From a checkpoint of a small image VAE.
Model: 6.15M parameters, 48-pixel images, encoder norm layernorm, encoder activation gelu, encoder patch size [2, 2], encoder widths [96, 192], decoder activation leaky_relu, decoder widths [64, 128, 128].
Training: 6600 steps, batches of 64.
Data: trained on photos of plants and fungi (iNaturalist), 90422 training examples.
Rows from block 9 of the encoder, named by matrix and row number. Rows with one number belong to one attention dimension. Each number is 128 + 32 x the weight over its row's rms, rounded and kept within 0 to 255. All counts start at 0. Numbers have three digits each. After the name is the row's rms in percent of the matrix's.
# q: window attention query (encoder.blocks.9.attn.q.weight, 192x192), inputs 128-191
# k: window attention key (encoder.blocks.9.attn.k.weight, 192x192), inputs 128-191
q.59 112:114160180163100118088135151119063120080151113190131117158141083147120118099122079131186166151085143136139133134144071123121117120157177084040203048153080113168082123122172085110074144135132146
k.59 124:148179065162155102105183104172111133121134097108087187114082139128133130174165077134135138119141105128198121124152178165099158165183155100081145123147103150128115082128120107141133087134107097
q.60 110:101138109128161118120137115122137099203156141144095129117086162095099160095128071148140105095163084156151094099114146077123166107117140131103103153152148132098115139128169159113170066071160198
k.60 130:098160157107087124121119126148194086106125141153146103133136175111095122100108109119097164092133128095183120178110155082201103127118153127244082154085131131133128164124101123185204136110126164
q.61 121:112161115185090184195094110138105227074114149109127118159096116124083095111159154178150090126155161145083137123144131118147141140118066120125119120182140095151087159144110087138069106126133052
k.61 115:156109110134133112142134144149051088133113059152127177122190051157077163181101160065153121093139138126152164111100136173175095128097144099082141110147088155107104144117098146088114162191121119
q.62 125:107169135044117064187116176108123129203161129069099083119089147097092137127177088127107134127157145146128112096084149107140070120137117150134105116158127120167143087206104113092105128174133128
k.62 105:159135133189063130121119060116122164128088147176142154188115108138128103132088126145139127080157166102160084123129123119096076105171073165107103098128131135100086124132145169126114138113079070
q.63 113:107114167080112123133129121076173124097161099030119121049179182131127146123169112146021112119217130133108117169146119140131147152147132115166093062070157190075089100121103074133075137146090180
k.63 113:114200092177101070116135107144149169146147151105124134108108126140108125144163076101100110113081106095120142112108128093163148128098184097160175136209141185100094146098187087174200071143163134
q.64 096:128107141155143125148063144059133149132178127118167118171160059181119142143154148110171130144128133131135117084128110115117125086141098149135075144156103093125130152156188101053090114140098142
k.64 089:121095129115132120165120079078124146120154135152126142176120076200095158178129118095149170112162141071110137129120144149122135114100124115132133179156122168164107081102153127092126073106161069
q.65 101:186150105167112133143168091128099111170069139130160122157154147071145149137121148166133143178105107168124133162099110146108133081113134148134126152084132137131151102115130171115094097143175150
k.65 088:116079204110122119122110122100090157105102095075102137125184144138124203097055200138117116160159162193130143114089110100160098123124092107124169083120135152104118125080096200112078132189077125
q.66 093:131146092133121110121146183129116108176144108073118106131120146149206136118134116112088184104121126128122120142180133144113163121111073145142075168141143090105169133157139135150136056121141137
k.66 093:119079165156109158078133183128103144120084094137152179089126161119160072091132192173119081157144123095136131161088108179131161164106145163146145114105173187107106065057163160109187154151082175
q.67 089:060096072126106119152086098086098134144142078095114115168164127193173134118088195126151143146106152106166123121156133109210101083112074108114171081099167117136112084034140132185098124131068134
k.67 093:130200094157125127130127114112101161093177152128115107120136140124106124155110091108132112128169098087122116112144162131128167156163154140099173116146123127146128104174109127081088170093106156
q.68 099:172133098120137136188185092120137121125146134087124155127154124148087170129133089140135068112075152105133131111091133120091139143130181112100136117097186166185115093175163140108131162140102068
k.68 116:171062101100095157109180147170130119086116169106129130114123100100143113121109120116198154151105122093168173091112104172109157165066155114093153102197133148122119141110156180149087152135082066
q.69 082:128073137143111148189133110117105106136115099100096162162070145125188152153158070141137105112093140170099116113110111152107094122153135061116126156137086140117118142168180086184159098094143132
k.69 090:180123137117065109113134139166122181085130147177128126086114178161175098124173143127142161190139145158125084203150147154163150151089073150120099172151122142122095103080168086143133121092097153
q.70 100:099132134098124125175103150192097189086085148128101101199135093113102150115167139120110126168124136131155206133108129112076127160167175123142154139134127102161097144062197147137121150159118026
k.70 094:087101164104178167075166167148107104203109098071115106125158098133087149075163169108112135172073138187172155126131121141131112133150144116137160111105210074104134124109098177127132205156095165
q.71 087:108128086124073134080110111146112146107137088195148091062192154135186097114142120137175205118125135152134139138121158140139143154089199152165133099108132094145156144108075107089088147050175117
k.71 093:167082080146107124128151132131137138145085138185083073146100141245134151155117170137127102086126155169116146111129106129143053185085108137109142097101134121100192173111143089153102133127054149
q.72 096:129129227108148184121180142183117171034156110148114161089126076160118134143159097119126116131131098099108081173122176125121098081071110107123105123114176101097125121108182113122166115150088110
k.72 096:118122136219063128108121166150087073118104059119147093096163154101076184131113099112180122105162129159096137093146091170137159140144160119161123096199095129160109108159114132142160166095163083
q.73 083:121095125188156130166112142153165124177132133169123102055140157130101137178070103125139152110076072076140123145108129089086100118094125193143104150137205093163156119090123078113154111150100135
k.73 092:137125167103122093107140119197109080126218138115121144136114134105120095138156105098135105099089151124138121140104145113145157181174139101120118180133115104124106159158108105116124117090169205
q.74 099:086122143131156133098160116096156126155116067155142175204193123162088150165073109189176080105100083178119112124147111087142100097128062099065092120083098088123149131143121173114184111102127115
k.74 107:093195145109106130132126115102151084108082187122147128157100164132167114139161095165117136121150175144082086196140117040137126138153089125152096142088155117085146165148072122114106137102146168
q.75 102:111093090159097114146120136064110118142116125107182162152060124131172164130135038068106087135162167086158142093071103142115133123147091215136227115135146126153150145110134086153073176114136129
k.75 092:144088129092163172067152149132145125167116062125168074091111126127202102098134084151153129110123138121151195083106105160069178126100113180172137137147122112155165140136116150079114153174075081
q.76 099:191147120087133133125112186124131130120137084116113145106136157092143168067192109120144128132172115098161095155151132121115145157184125133097062144122144113189072086121154104162143119160122190
k.76 099:159112163135133098160135153123097132174125128134152115140093068162154169081204128116122162152135095149133146113128119166155186115103166146116179161158116173062115073081182110147135128105118162
q.77 096:142162111130089156164093069161116166114140141125120152183141157141061121163145088153112097099184120160159137097146090179171157150101107086143076164204156108145161133127152091170120120138058117
k.77 093:088160128117145151138099150141166107095161128182155103110147120109164094143116133133082159063097110107120120070164163146134095129124153146113158198079121144082116140128065147142126135103125127
q.78 095:180160147135156202092152153120185137135070139127116123132085104095150136146086202120151085079163158132146092135144151091155142123102111130140158085132145082066197161157068126123151123095106154
k.78 090:104137050186173107158116184137120158145097144213181120153134146137146120077094103187111112099177117122199139129108118081126104104120132132192142155137112089142130153131110157125087134128160109
q.79 100:124065126092118082095102155133070114106218143090111102156129137128151091089175153064106126128079118149154145072144036107128145105116138112116172135136115145110120131080145151100090140126176133
k.79 078:107224107138126147098079114066095149084182176062126112156168138170138100169110075128152112139125124105082143097155139082097102156123161050163131145103113121105164085190124119172156136132117110
q.80 097:136183143152119116147069078130218151156124126069176142116090116141195069126092136138088110120138159157117139166124130126092061150065090162139032098060122183120189120117086156126099130103112094
k.80 091:183117154124202120117136133024117086108113109149070134164122107071105168213070161188119158151149178118108117182181137097082125172142080122129109103088098110114105184152123071101107119140126161
q.81 091:096175177176120096075130153176109129049165153110124124142140151134092078157114130070187110144079127162116136156186155119140106079181078107115139159050114098151115108143108121102083090137161066
k.81 090:124103112085130146103144081101100142152075146126091130124133120147123144098181158101109162148132138170142143099094116148068106073135111167158232152173135122163153111140107130136142151151131049
q.82 087:122151134126077142076117077094111140089102144086073113099139098122153093088099118169129098121183124132094090152136112152165138124195132117119120138192122161110144104098074144127090215125161149
k.82 130:118169173110079127157114123123126122138125125127161134164130138097095138157104142163113158100123153088106035193106121082140141123112100091183054121108185097115151192121087104132113082115157200
q.83 096:141101141108082142134138192149179073111067137147142106119096142097163134108153128138181106135109158051105145125084142170132125153205136161154176166133117129185134075116142131099145097162086140
k.83 094:140081166101168142127138124156129147122078119099109149153152073111097103084158162132202138136156122145112136154089137146144090142121145146113121136120241116117114152134168109101168202133182118
q.84 097:082136187108070166102110067141031055153135178141179156145119127134091096118140181139111142093079142099117140131128105100119068138083047117171105108143125171103110107126128177188103143137112157
k.84 101:101122211169106133161135172163063133102131135120112112127167119114150078172185128096105098153133099163182128139150115134082129165114153119060148066160118115161105098090149154097100122185142114
q.85 090:127137111084159123103121182146099122126090074134105110131138095104129103171149107127099101067179103113166090159118107082119150115107193083130130200161132131118137142114157149105136116159152170
k.85 081:167091063154122157094105122127154134135090155106148160106117124193140128106137121126077125175148104106080189096082118174136130175088104123157112165160164108198101165197134119118180156155123121
q.86 099:119099093113163159086185129149125173127163138144146084095103100077152126125174122120151094149187107082113156155121103119049139126127178141147123151169170106118112090196157170167130141124120099
k.86 103:124086091173130133200162139125106122100123081112132210122156125151116155153135101117129147150133147173148155049108095139123198161163141147134115101162151124122084078088165143159169129124125095
q.87 092:128146111106131139125088121121151123104156127087101154113108146195076128119142131102146058091123118145110102111076102136146094123099151129097161144130096060114122158122147150174144097149163178
k.87 093:103121092077085117140135159127107090125078112091156190059117140084117122092098134124168085122170120119177139169095078136112089103152080125147081159139174163142146047127151140126156132126153090
q.88 095:085132165157130095165077095134177133161147128111132067071088155131137162103120111164046158154147159129107078147122123128161118170113136099125163067081158125153097141199107074143127086161126187
k.88 105:112177121162102159106164117143174163098161196141112144119128128091063114160130066098118104105064101101143117183155123117138171060137119088141080086098103072082136133173108114151202072097189148
q.89 090:108169112150122121161167107093191117132149108160122129064091101099074169109170140149123186143116137079096115141130146167177168127165131121134065118208097120143055168147162103100088107106152131
k.89 090:074131122212113103133070090108185124202106166177111095140116104165139165139146106135139082071152135139103111174139115082124119128117165120097080138140102136135076140140095081147083086099143134
q.90 087:157160147132189119100116129090115099173138147104102218106134162138063120106090134097115171119123145167124144111127148098163104120097120176145067122115117149156121112165080152074160135056112127
k.90 092:135167153156217127126095050074162159177118170120134105179155122151149154101082068099130140100171094115083161083119152051122123143081131121112104141112066117067117089103152173131091076121129154
q.91 093:107101179153119116155105147140121087159117174118067077105135129174164128112147123126132089109155087189147108074124176120143140196103120153156176118136160198112134164111113099130158102151138122
k.91 085:127128139095097160154155161147134079134152098114076117057190171100143072072169174110076152137157088091122125167147132144107104077126130123144105146188112110113156127137190117077153216123176082
q.92 091:109117101090156176093182114167092130179130179121109150121148121156152151085128145127143157166140134168153178101133179146125195119067129072079099116153096125130158119138110170150170096188110109
k.92 091:055155151129143134120098124133160110102152148151120113143122152050141195125109092136196128147092146113135123110185150104140218129187204121130080133067140168081167190147083114157098162111146119
q.93 087:088149090113131154110152137191134174140126146161128178141055097182069107125108170040116128134114117073077145111177108129121163112133200111079123125146089184110125140115142118164156147114108119
k.93 094:089168121096121143175125130187158167113183110113151097160080153113109098169175132105121172148023089117121166151106143108119144127082102080069118182111126105159131192160152119172162109111098190
q.94 087:126146179091169123102105069092107174114084179185139153147112174114092142135104117125168190183141093136098156115123185164123108099129166094107212085117105126156156169172055143145128126108193132
k.94 091:133111082116110082160070188161163141130179091149100100115100127139179107137111104216132098106094166130108085156102146099157135134186081078154121143097100141125144213119089130050086110168126128
q.95 098:132098152132130119117118122179101159126117115201076109170141197143128122108078146203058175149089150091160125109105131073154118138094107089068141114119099119024095150136155107111115108113076137
k.95 101:128096119085148058139094138137094152133144095096113153165114136122140150115086093146136123085158150162110099090130152135126118136163161126098156117131167152110149108085111104132155108198128110
q.96 088:107114140075156121161117093080148140130140185071087114148108138141097165138113146125114166106118099131042098066139121148165152120118107164109089139120136148139151150137149148117137190123134179
k.96 077:106123114106192122159110130117161202128094161179160137179146108104141110143102099149152164131091148160113091114153143110121111112065109168134080144093102179140154128164149129078101138122133133
q.97 087:117061063073152068113151087141126170171174119134140071096142103128119158126092096164112110154215064194135113154123117135102145125111096067182099202153102112119118125131168135091044144086144102
k.97 069:163115159124102171131104143103076098091114076088116113149180060162136107122143157131116107135166102184127157163135093154121169162094128160156113091098145143146097097125100109139118143186126125
q.98 080:135142122143172087134162104092092170076120117065154148096181154148136101127131118098133095145112107129157176075064124136147140153116124113113196084162183059142123135129127121071169219103166082
k.98 075:054145155143158162136117173119079118141153130090147139120084148108115117092119160159100174075121101093085133119192112134065133111115156146163092101113141113127111154105162123093106077138122146
q.99 093:034127165133137114155075142048084072160125156113126119084082118127141154196146165103088163154091117196107114158127176109084086090146146112147095116100141202120130126151106118036122124100143210
k.99 084:152130143129083116116161170190106116100141146164129154166084057098165127087131163146148113124127127084131131135136135118059169137081171109151129146160086153131088116098170119163189120154122140
q.100 081:105120104134149076158133145083093110107080073149125155220121139080103089122126088137126122113167132154199135155148134086151123098165122169085158077154198198121155154135169110139108173084128099
k.100 064:145157120146129127161085119090155159131090109108148130146132124082162135126177111073168110109142119122118111052111110114149099103079186125134158169110145147157087133121137122101141116169129100
q.101 082:091149109154174164168080144156142110078156168157106108070115115098205120137155130132128095086178120096128144091094157117114093114138119106089115105130134111094127115129078133124154176126141072
k.101 077:135127113145118133092167156206123137109151101157082114092133122096148140131129109129146126139154133107090181046158086164147156173166109091120145112162185065120096088150193126165172121146081105
q.102 097:107108129129113112091165140155173093103124079101126074130118133212131103117092101141050173117122174088102156162093107120143169125175077133176177180117117144092133144170095165139185170118112160
k.102 104:099149147140155141141092107101236127105087154111086107158096161101050110107138150133133162166148153114089067194122121087140132082112099132133109144117115095119132169161142104120135127157168187
q.103 072:140173176072159139173170045210168116161145175102112158108035094100134167120118165136106194149179111145186111102104155103152126160117129112153159125132097086142168139105150109135138117172123115
k.103 063:133170132083158120133084175108138109104091172126122033126191122118122112107128134137137045111067165114157195104119128122149134169098094147120135151101109097084130157204145138122130081096133113
q.104 099:095103074069085094109151151141143163120158118081164068117116162083127114157165155050129115206148154127112084123144120147143201150134137141132115126183120133087171118148174135166162091122169115
k.104 086:111169120127127106129116130060203092120195108090119119117157123100136114177091061149161159077156097123123086146115153086198098136090162142151054126127158135106138145159120118119157125146175169
q.105 084:154149116152181147110142122132155108168144123138122175161175128128130146144110161133121036116121083116141064135112088120119143099162100112093142123179149118109116104101103103182151125070153168
k.105 076:093166094161165102087109139145101109133193088136124092101089166174124164156103085149153127116146122195095080130129087129148156118157201054147111120146088174137120209142114078138162102053136192
q.106 086:129136138183088169069155103162194079131144102138099088130131155096114101161085172177151128125118063162146115091141130170163196168124117160104150139101078131123056115155135121085138067161107079
k.106 088:146101139132106144106100174120008157108138129117068072075167190167154082155118140107091167160122153125137134191130098144145073148130088114107158115161067136074085091116143191103118150178090071
q.107 074:132142152156180132068063105130115124191132161132075169133151077145115088074146099136109106083156100156105187113111203127094094107141146107163136142076192133076116090116118095155096104154109094
k.107 078:155100125130128099101140190143064154099147098125173088144114134152200098120146130153077138174132137155120175111141140197069152140114091109077169169145074145128118094062169140153142191144139054
q.108 089:100137166146072145122134138143144148142138177095145111124100125122065130152183124103180112088182147116154167130066187139150203106098104108096142141195167154077124136137139062056094161123087061
k.108 121:082186152147088153129094086139169140103099157152141123147084179112077122115107117137120121108124157127112097151128132097174118108130126155197084161104161122108142163149078097126121111107174134
q.109 086:131118117095049123153153228165163119171176127079166157084153064165169136121135131128124110086140088127142076071180106123105166157122141106144106143132110110126069070108168155179096133111065145
k.109 077:132157126161062145137174163165113091166169038125166102124085117112158107146124133142100150143115070116142076078134120103138124141140137109131165150099176138122158101101112103111176174117074147
q.110 086:143151161093142148142118137061132058144148116124106114109118111143102121103120149113158121105147189167106098117174192129107073127134160181182143099093159117112124148127053128135125095169121223
k.110 075:123157055143116140095185091159126156180120136163113066100145111183172197106109118155138133184171126128155141127138112115101111105101102089135171092131083164136161126161145119149137110142114099
q.111 100:120152076129122120166125130129158144062111166159102101164110146105109130172130127137107179168135165124151208156145101168082122136143102126151175113098121120181085056060120142125121150157135079
k.111 115:162095121104173155072158163121072147135182153083114153163117087179176138114144167097143128169139161136104197099125155168056156152159107128072224107153151118135095109135147135112142154154089109
q.112 088:128146136111098134128112150171140160137120137125153147138175121097127132122164161062146186105160163123138111140139130106176136136116113158098132097083105183124110147100137128112165065116166098
k.112 074:132143087144183111122137089125131176090105158100138161130164179143146143128105118151128115121178114120152112129127161141143181149074149138140145098186139137153146117114136154149146092133146172
q.113 088:126222146173082101106127152120085083164154132086136129141172090142085111136115166151191119131105161128123129138068085153133103097096131125128115174121140095094101111130152151137102117125120087
k.113 084:103214149159138124111153076166143055120180118111126137150196104158151102113114124203180123074153153111126116093097109165132094111140113147087194134132146099180170103114096129106102142118188139
q.114 101:160148153164105123055156082118167104086065126107130136120092127156160123159109127063180137092096160039123130200116110172073058158066129130055178123095095098130114157081128148132128160154144136
k.114 086:120094106096104074105098132151143173146101127098106169086132146144106100155163147168139125156074133159104121144144138165149127141132122168129115103066118134117148118150135086067131068094120140
q.115 087:109089137105113120149115162111153145108137070145176099170093084099136167077151103188065107074093157155117104152060126115090128160128118073067125160172141086137137174121177111109127086152127132
k.115 093:096108115161185127154130087081172149119114140166142091104097150086101130090126117148081109103093134152143052211129168091189147154120121103159113090129146099086147145162095119162101165095131161
q.116 092:131152126125149089118140084117144126141160136123096099137135159128091149114100105134114057154101117156156142149128159110091144064159125090134118116116113127180120108131071150179171092146108162
k.116 083:145126104126087154137079075169139152178146119103131141109125167120159138116144103087151062089142155146167150044177159116117114085140124122148131149094112150129109121123090137129092130165074113
q.117 083:108094142169121115178156134135140128137108100148103122154158123091121164145139139161166137151130126116106153109124093129108103107090193099080046134107124128079165139158187092207119098124112128
k.117 086:159070110145108078178124120160168110143114118151136129079151135124130114158157079111123145162126137140185141132078105121162116161196143125126095108184130202122094128095140151124091075146104093
q.118 086:129166080154195120160131079171108155107103161105121169121098090177111076096144112115116078179140142104117166154155097063138125146123088153138057159135160107125116146138124115191136125167178153
k.118 075:067119178126100114162144132096159090157133161175208161063084138061132080112184160065101092125156114153184136108083083108143109104110134135154147145097155083085087173132136119153130080107123122
q.119 084:104093120134148140079140145154102135117105089166136111097162185132157109099171132102163115090143115143095155159132099155112111146144109100101175109121130141213100138184184077175070079165114124
k.119 082:115160134119099140081074116148112158081151191060106158117144098148129092153147117107129099147194128166135130153096191150152140101149139110108125130184121110169074164109130140071122174172132054
q.120 086:151119121133116103133104117138146162104121100087115180138120135153065143133142132136106081150070142083113147108173134158115080164099155104154069132087121128156176105113137126152094132119109187
k.120 077:235104096168158127141159121171108072101182119123110168131172108145087176136122127108056121140137105071162172097130119131062155136165130083107168101120176100151174108091109130143130151119102126
q.121 087:082117101134102118133128150119129167150113180169165134182101162149142180169070107158106108195076131104200149104082077084091162111152141134166160071126104127085122152176141152122164127097122087
k.121 077:150140106062111070117118153142074100157142091120110148119087190163122142182111213069158079075119103095147077094112127150172123130142125172102115175101074160146122094152117110141156074098149161
q.122 091:123107123140076166137137050129149155162193095086151140149110140137119185096125110167127093126088070094125124141129106164091141112092142110100102116112202120112164113207156158149143155087094163
k.122 112:088167172127104104176055124096207138159092120149144123102127150135109108095128136159102188104115123130098002143125119088154090131136157118179092151064114142093148173123129106155140089126154162
q.123 094:132137134091082130128093212136172153112089099149172162096154118128160074068132086159082177135084073157060105088111146123131130146132092133136096164132089044116142129145159136105079126157146137
k.123 073:109100163144097143124065106159143084142076128158135081086117179077077212139082157106067148125060134096079134180109122159122130134119128121150114118143104133193151135110158122185093168170117128
q.124 094:128117122146098122080133129102113114108070112168156143162089113112148106106087134171087120165100134114130142155066154079153088151185142139152173127169082112156160102103092113100092078118184127
k.124 076:170106045202113081116136120101145106128134096149126139140176075145146171164169123177085132121149164188187159133095120140121156169201137151078177117148160138146071138089126115123094125086137146
q.125 089:129120079142121114133116086094137143100105113140098179171135149104125154107121083112175104145137105126130097138126098124150120157079163112112114111117137160178176160210092161176102085081155137
k.125 072:134086159136198088157150047120121136144149112154087142138098162122070213199128136096186050082103078155182104096107137114092102068104112165138119150128109155145143133131145190194091124180086089
q.126 085:156089117097181105148174077114140142207145111160131149124150143130122155142098165090159146082104145102084132136137108116154083125138139123118131117124118122110138196185089100156090134080105180
k.126 078:190094135150125122181129106083142189102129056106110192129170078135152127143115143120143137140133120103115146097107156142144110129202077105127136096144109086180104111139125110068134150145158052
q.127 077:193152131116107178124178132122158176150111088156079140109103057164076112127113114101132162102098142195092187097176126146135137124128126142109096099129155096117110134019148136119148221125137139
k.127 076:144093097132147149125131095145144096159089155137166145138179068120072166089111131083171117204153106165142157130154094120119116172111156133110130135194126107149204179120118185078106133076135177
q.128 107:159130114127164141108137127110085064131148039116095135176169094145115146149116131093117077133150167080151189132177119103182142118118125062111104074169108184040141168136163104169145154158099149
k.128 109:131161113155167123187159118131145120042126173126111140097158146160086072162140089136101138141147102158105129156150124139130138132102182159092079153125165126198094062151139172104113176100095100
q.129 115:119111184118101128111107140163104163114179158097155098126125143078178120136128152142163097046172138125175122125096104123160118150128120160174092131105122111148125147177133099102089086135078065
k.129 109:076143124142158110134160132109105102140127179139104127097079165158093104118147092135155098156184088119106115074026118163095117142140127150146190105134095117159100096136131149128160116146156143
q.130 115:139133086126143119153149128138089116160129108165169179151155125114141143113104160121137117135137118155217142120124131128154122122071096145159114083086036205099136125114127121154096174163088117
k.130 102:186149192158143139098119099168077198149134130105074184170129092127090092109079155151161137213112140109147136085108120138170108151124083125118131101144086133150111135155149122123084156135145095
q.131 110:139098074187151128165076145137181134103166117123111090158138150130141151144109115102124130061116162152135120114140153104080080129147159161112178159075122124177099182092135115119129126121156082
k.131 100:166149108091151138111141117087103129205113149051125150093055116158148166144113144139072131178152193142171130162162091136120095185074106162129140130123125144100174111119115153070158075140139115
q.132 118:130079120101196112132171124087144149149128122136134163124116122112168097132180097121126112113111078131107107123124097210090128092101065142080159144154113085133055098163172177122168165105159099
k.132 105:113077173104095120155187118084142155095096119103120135108144112095118178116099141147138140120206092123147121058088078119146166104093123132108129122134093153137086112121192147181138162158076138
q.133 103:054100116113128042181137176181097149101152201133145166092117121117116115152176150096090110147057153100196159170141132130149144125095135158099162090144113176084163161141166072089139125122080154
k.133 099:110125115114133123137130118103162103091123087172109154132152093106079111176156135154097122136130134121135115190146092177114201064099138096168119113093093168099144112098166104154100159115145129
q.134 102:120180136163118115101156125156098082174130100133160119106101151139140162118153160105098128163153109125131106129171118107122142161128116129196151198107095196117120127130101096199181108125132150
k.134 113:095158130147112107155091126179157160149182206115125075110162177154098109090104124111078113147103135120103132135150153091139113153132084145114107066126151116061151109160115100135146110120100219
q.135 097:135132109160124200111146131101084133128122064092127176136160131144123167141127161174124139163134120115109160068127093096124165162135151098154096080170122098146129143106172143149053153148127149
k.135 116:111109125084140141135154101142181197117132140157097116136172120135114176108140141132072154089124122115123118100093119126127155171161107136123163088193083145126152135091142132087160187122126063
q.136 107:155184089190052140126142086193190162144115104162071111091143175160168105164103110112074155062052164080142096127115147143145102092096162127139152115148117111152142115117132121140167096101074158
k.136 102:154158200121074107180133125118101168144116158105170108128112112072154135106148112184039158137126134138137069096131084138153122229053126126149105082155131151167133102140148114131078112123123105
q.137 116:096132145042176139136142096096094075133147129133144091149077094122139145170085168093090141182064123085127185104119099079093124102123078159130144156129201167137171146102091120124175163094136099
k.137 108:125069113102158088145177164132103108097131133112197177133168136108128146166096120111127100075146141130121160145099166162076076127071080135134172162102163141172156110137164081099110148174123075
q.138 109:127151143151133093066185142118124067156046168176135106149153103166105133107121130152135108119158099110138096147136096085082136124104108148126206126159185078117110140140136167133118120114192091
k.138 096:149158180137124164120105132093134142117134119090175116098071114199176081067118167114130130145106150139112130167125137195162085170157136129142092106154133171128155090110095103108152217128153114
q.139 110:128167161171126128119094144092117124170142073119100083086099177099104144128099078112127111081086134153107108111154152111093124159170155055104115144170182123177165137165088139078169123127044161
k.139 104:117137111101127128133034111111150095130117132110131165104140141056106071110159141136114131136167201147061118144085184175149096138100135106167131153112104102095087110148144105098156118160139201
q.140 120:087139098177146108116073090127147171117134175201180163100132150128077094178134086076119139094101134150130133093119123093112104102137149136126131129115135143140128108148086206139098096154118121
k.140 095:119107162102125096209172142105093120130140085115136127119074127125184159166139132148162115154121156145138099180092105156153137161144079136105096133160152160151122144152123176140079070150109102
q.141 108:110162155175121151150061112149065136160091129115191058155121120144096160126091122155200133082128132153123135085146187072147118110111151132183092141084163150161070153129089108110087123109198132
k.141 105:107150158113156147101125074120114078134201142112169058150118126162146190125136114101124069120107154088063104108129100112135109099166113136153084112144182179064146149068071069083171139155156168
q.142 119:151122139138133184070108143063160139104148106148102098147135120112155141106076074162172126168133131166085122122180147125162189164134173104082154151125065133215118080183119120161157132091139146
k.142 116:137098089131131095152112131201142167153138098101140157128146107160119159108120119130086148110101148140142142123124115078115169083101140142151164115140161074202169206075147098109105073095125114
q.143 092:147164156078112174092111167099118120136097138171162134114137094106105204107135145171138156143175161104098104136150127117105158095141090172144099156140075119121099114144181174109106115089145157
k.143 104:133175172079065145088098115166102134206122088080143128091123156143174121099120130119168091130227083157163161106141136122120127112177147157135039153092158136160127086136066101127114088159095093
q.144 105:081188103089106125108151126153079122086163119101094123159078153112180073133185144143156076147108058164129035129137177125104098088159131164115173148183141131171145141146167101161127084082109122
k.144 107:110087165084085185096112190121107046088166091156136132137106108107091100129151091112199140093106172147169152135096142174112101082173166082138191085103074151111146132154168110145099185167156117
q.145 107:169104129136110078139144225159146088112138013150125121086140118134129144162114119078110095059180141097102163101168134229179135139151106102110099155117098116121136061143143127138162115065136143
k.145 110:158094130141124165115133151124067187100105106134088142162101112097181104088111128153227105076148074114119095091083112090103137097119137120089177137155145177140147126121119152151122121137194106
q.146 106:132139136104113134081097120152101138126118181078099106175140122112117103116159130122148151182097115149173087109121149157143103161150115157168140168165121129123088096108119159086151117170100142
k.146 120:102074059052107129159185134199114132154122154161106084137088136164082150138131132112088148097193135109192089128155139118114120131165157145115203195149140199118113159136134161131114123152081106
q.147 117:162099115089135139087173114142132097127122113149064110185166098124100086147176140146140166172126137071102078198151122145151116121150109166132120111120214078119121146102139104123101148168149093
k.147 101:072191081123086128182068129122163146100136095085105078085135151118150109129108088112108151148114184149100145176122177070194118125166137093114056143116117095100170130173126139063108096142098123
q.148 116:115109109152102128171115160213146104117151122142159134099124181115140075122157113171136097189139133069075102177154092153089141124074141137121132155129164140192167118072101136094090197111157114
k.148 099:126106145167093048112144126206145113125122090110085135095099067105080177135116118111130118103112108153107172167116175120150096134093137117115129110121115130131112145130106151140154160183074126
q.149 114:169042146105198131148149117120169088144113144089125095166097038199106117122142167132132145159113117155129115119148125142146099169124106175134070117108154096125129076098146111140079091163144175
k.149 109:125231143216028134146091082143157177101061097171178109159160115148107125114148067156145134133105064088133119127120129145150126121150117102172126120142097080183139115146125125150084139088178146
q.150 101:089159121184104152128125138133165117138160105138195057118178150149118089074112128104162166100091134125130131080104115138128131152109138062175072129099137138122154134087143127126127170098108132
k.150 110:084121110085128163118111122117139110124138140122118164108166184059075125158103088106151105146137097057082123142155125100128101144113122131159102125134160047105194140164108127168134116084127149
q.151 115:164120152173176131166161087073085155095091141109085164052159138102192140161074118187103159133160148117169130180091120141156151150072085127083119114116074108124083131157163126114147134159138151
k.151 126:165118126165164123109163135137106090134107100129170086094127126154192141126091149089173110144129086148184136110134105172035124153213179162096203129121096122135116091090083156130106140083102124
q.152 121:117170152107154119154118135122161151137146128106121134104097149092074136112120146120141123154152142142104181129103154127175115154150132108164058125130145146062103141085111088125184186163180111
k.152 116:162141150145177151148157094112137056113139107182208105140157118131163142120136147150142095148133089178121146125174133118075136125151141162121097135118174141102094173090141139091124099078146165
q.153 111:121059146124187212099059127082143107135118074091114135102083143128093130136179167173100129141167129117119095203057166093092151137132163086051172125120175110120129155138187104060137128144123159
k.153 106:109147147158129189088093113184158158138097129104095108163120145168216087131094145157146122109102129061136111125173146123129159126188083163134126160104175097083150124135110106101173090131108120
q.154 104:141130112121122149164035174102129153111108189171126120107105154166160124099139086068144141192094124223084118148107103115135120086172176125139133069109106097126146124148111116177115084176147156
k.154 104:161090104162232074114154148135135108153130145145097119118114099145136113150132110094094117231115145139139160183167124144138136131117158129146128168078146139086090097157091116151144089102165094
q.155 108:111080111095105091112176109126126194138086150136152155119122149079155134167119096177107129101193080120168155151100076159140144161087141120108183130161108132087105138159079183183154168109192109
k.155 095:094104139142072085139101149088168147106140111116127061081129124111112187131140108156120104128102226099118084176130122129117123118111106118149100118096132106165131154121063090093103096150142139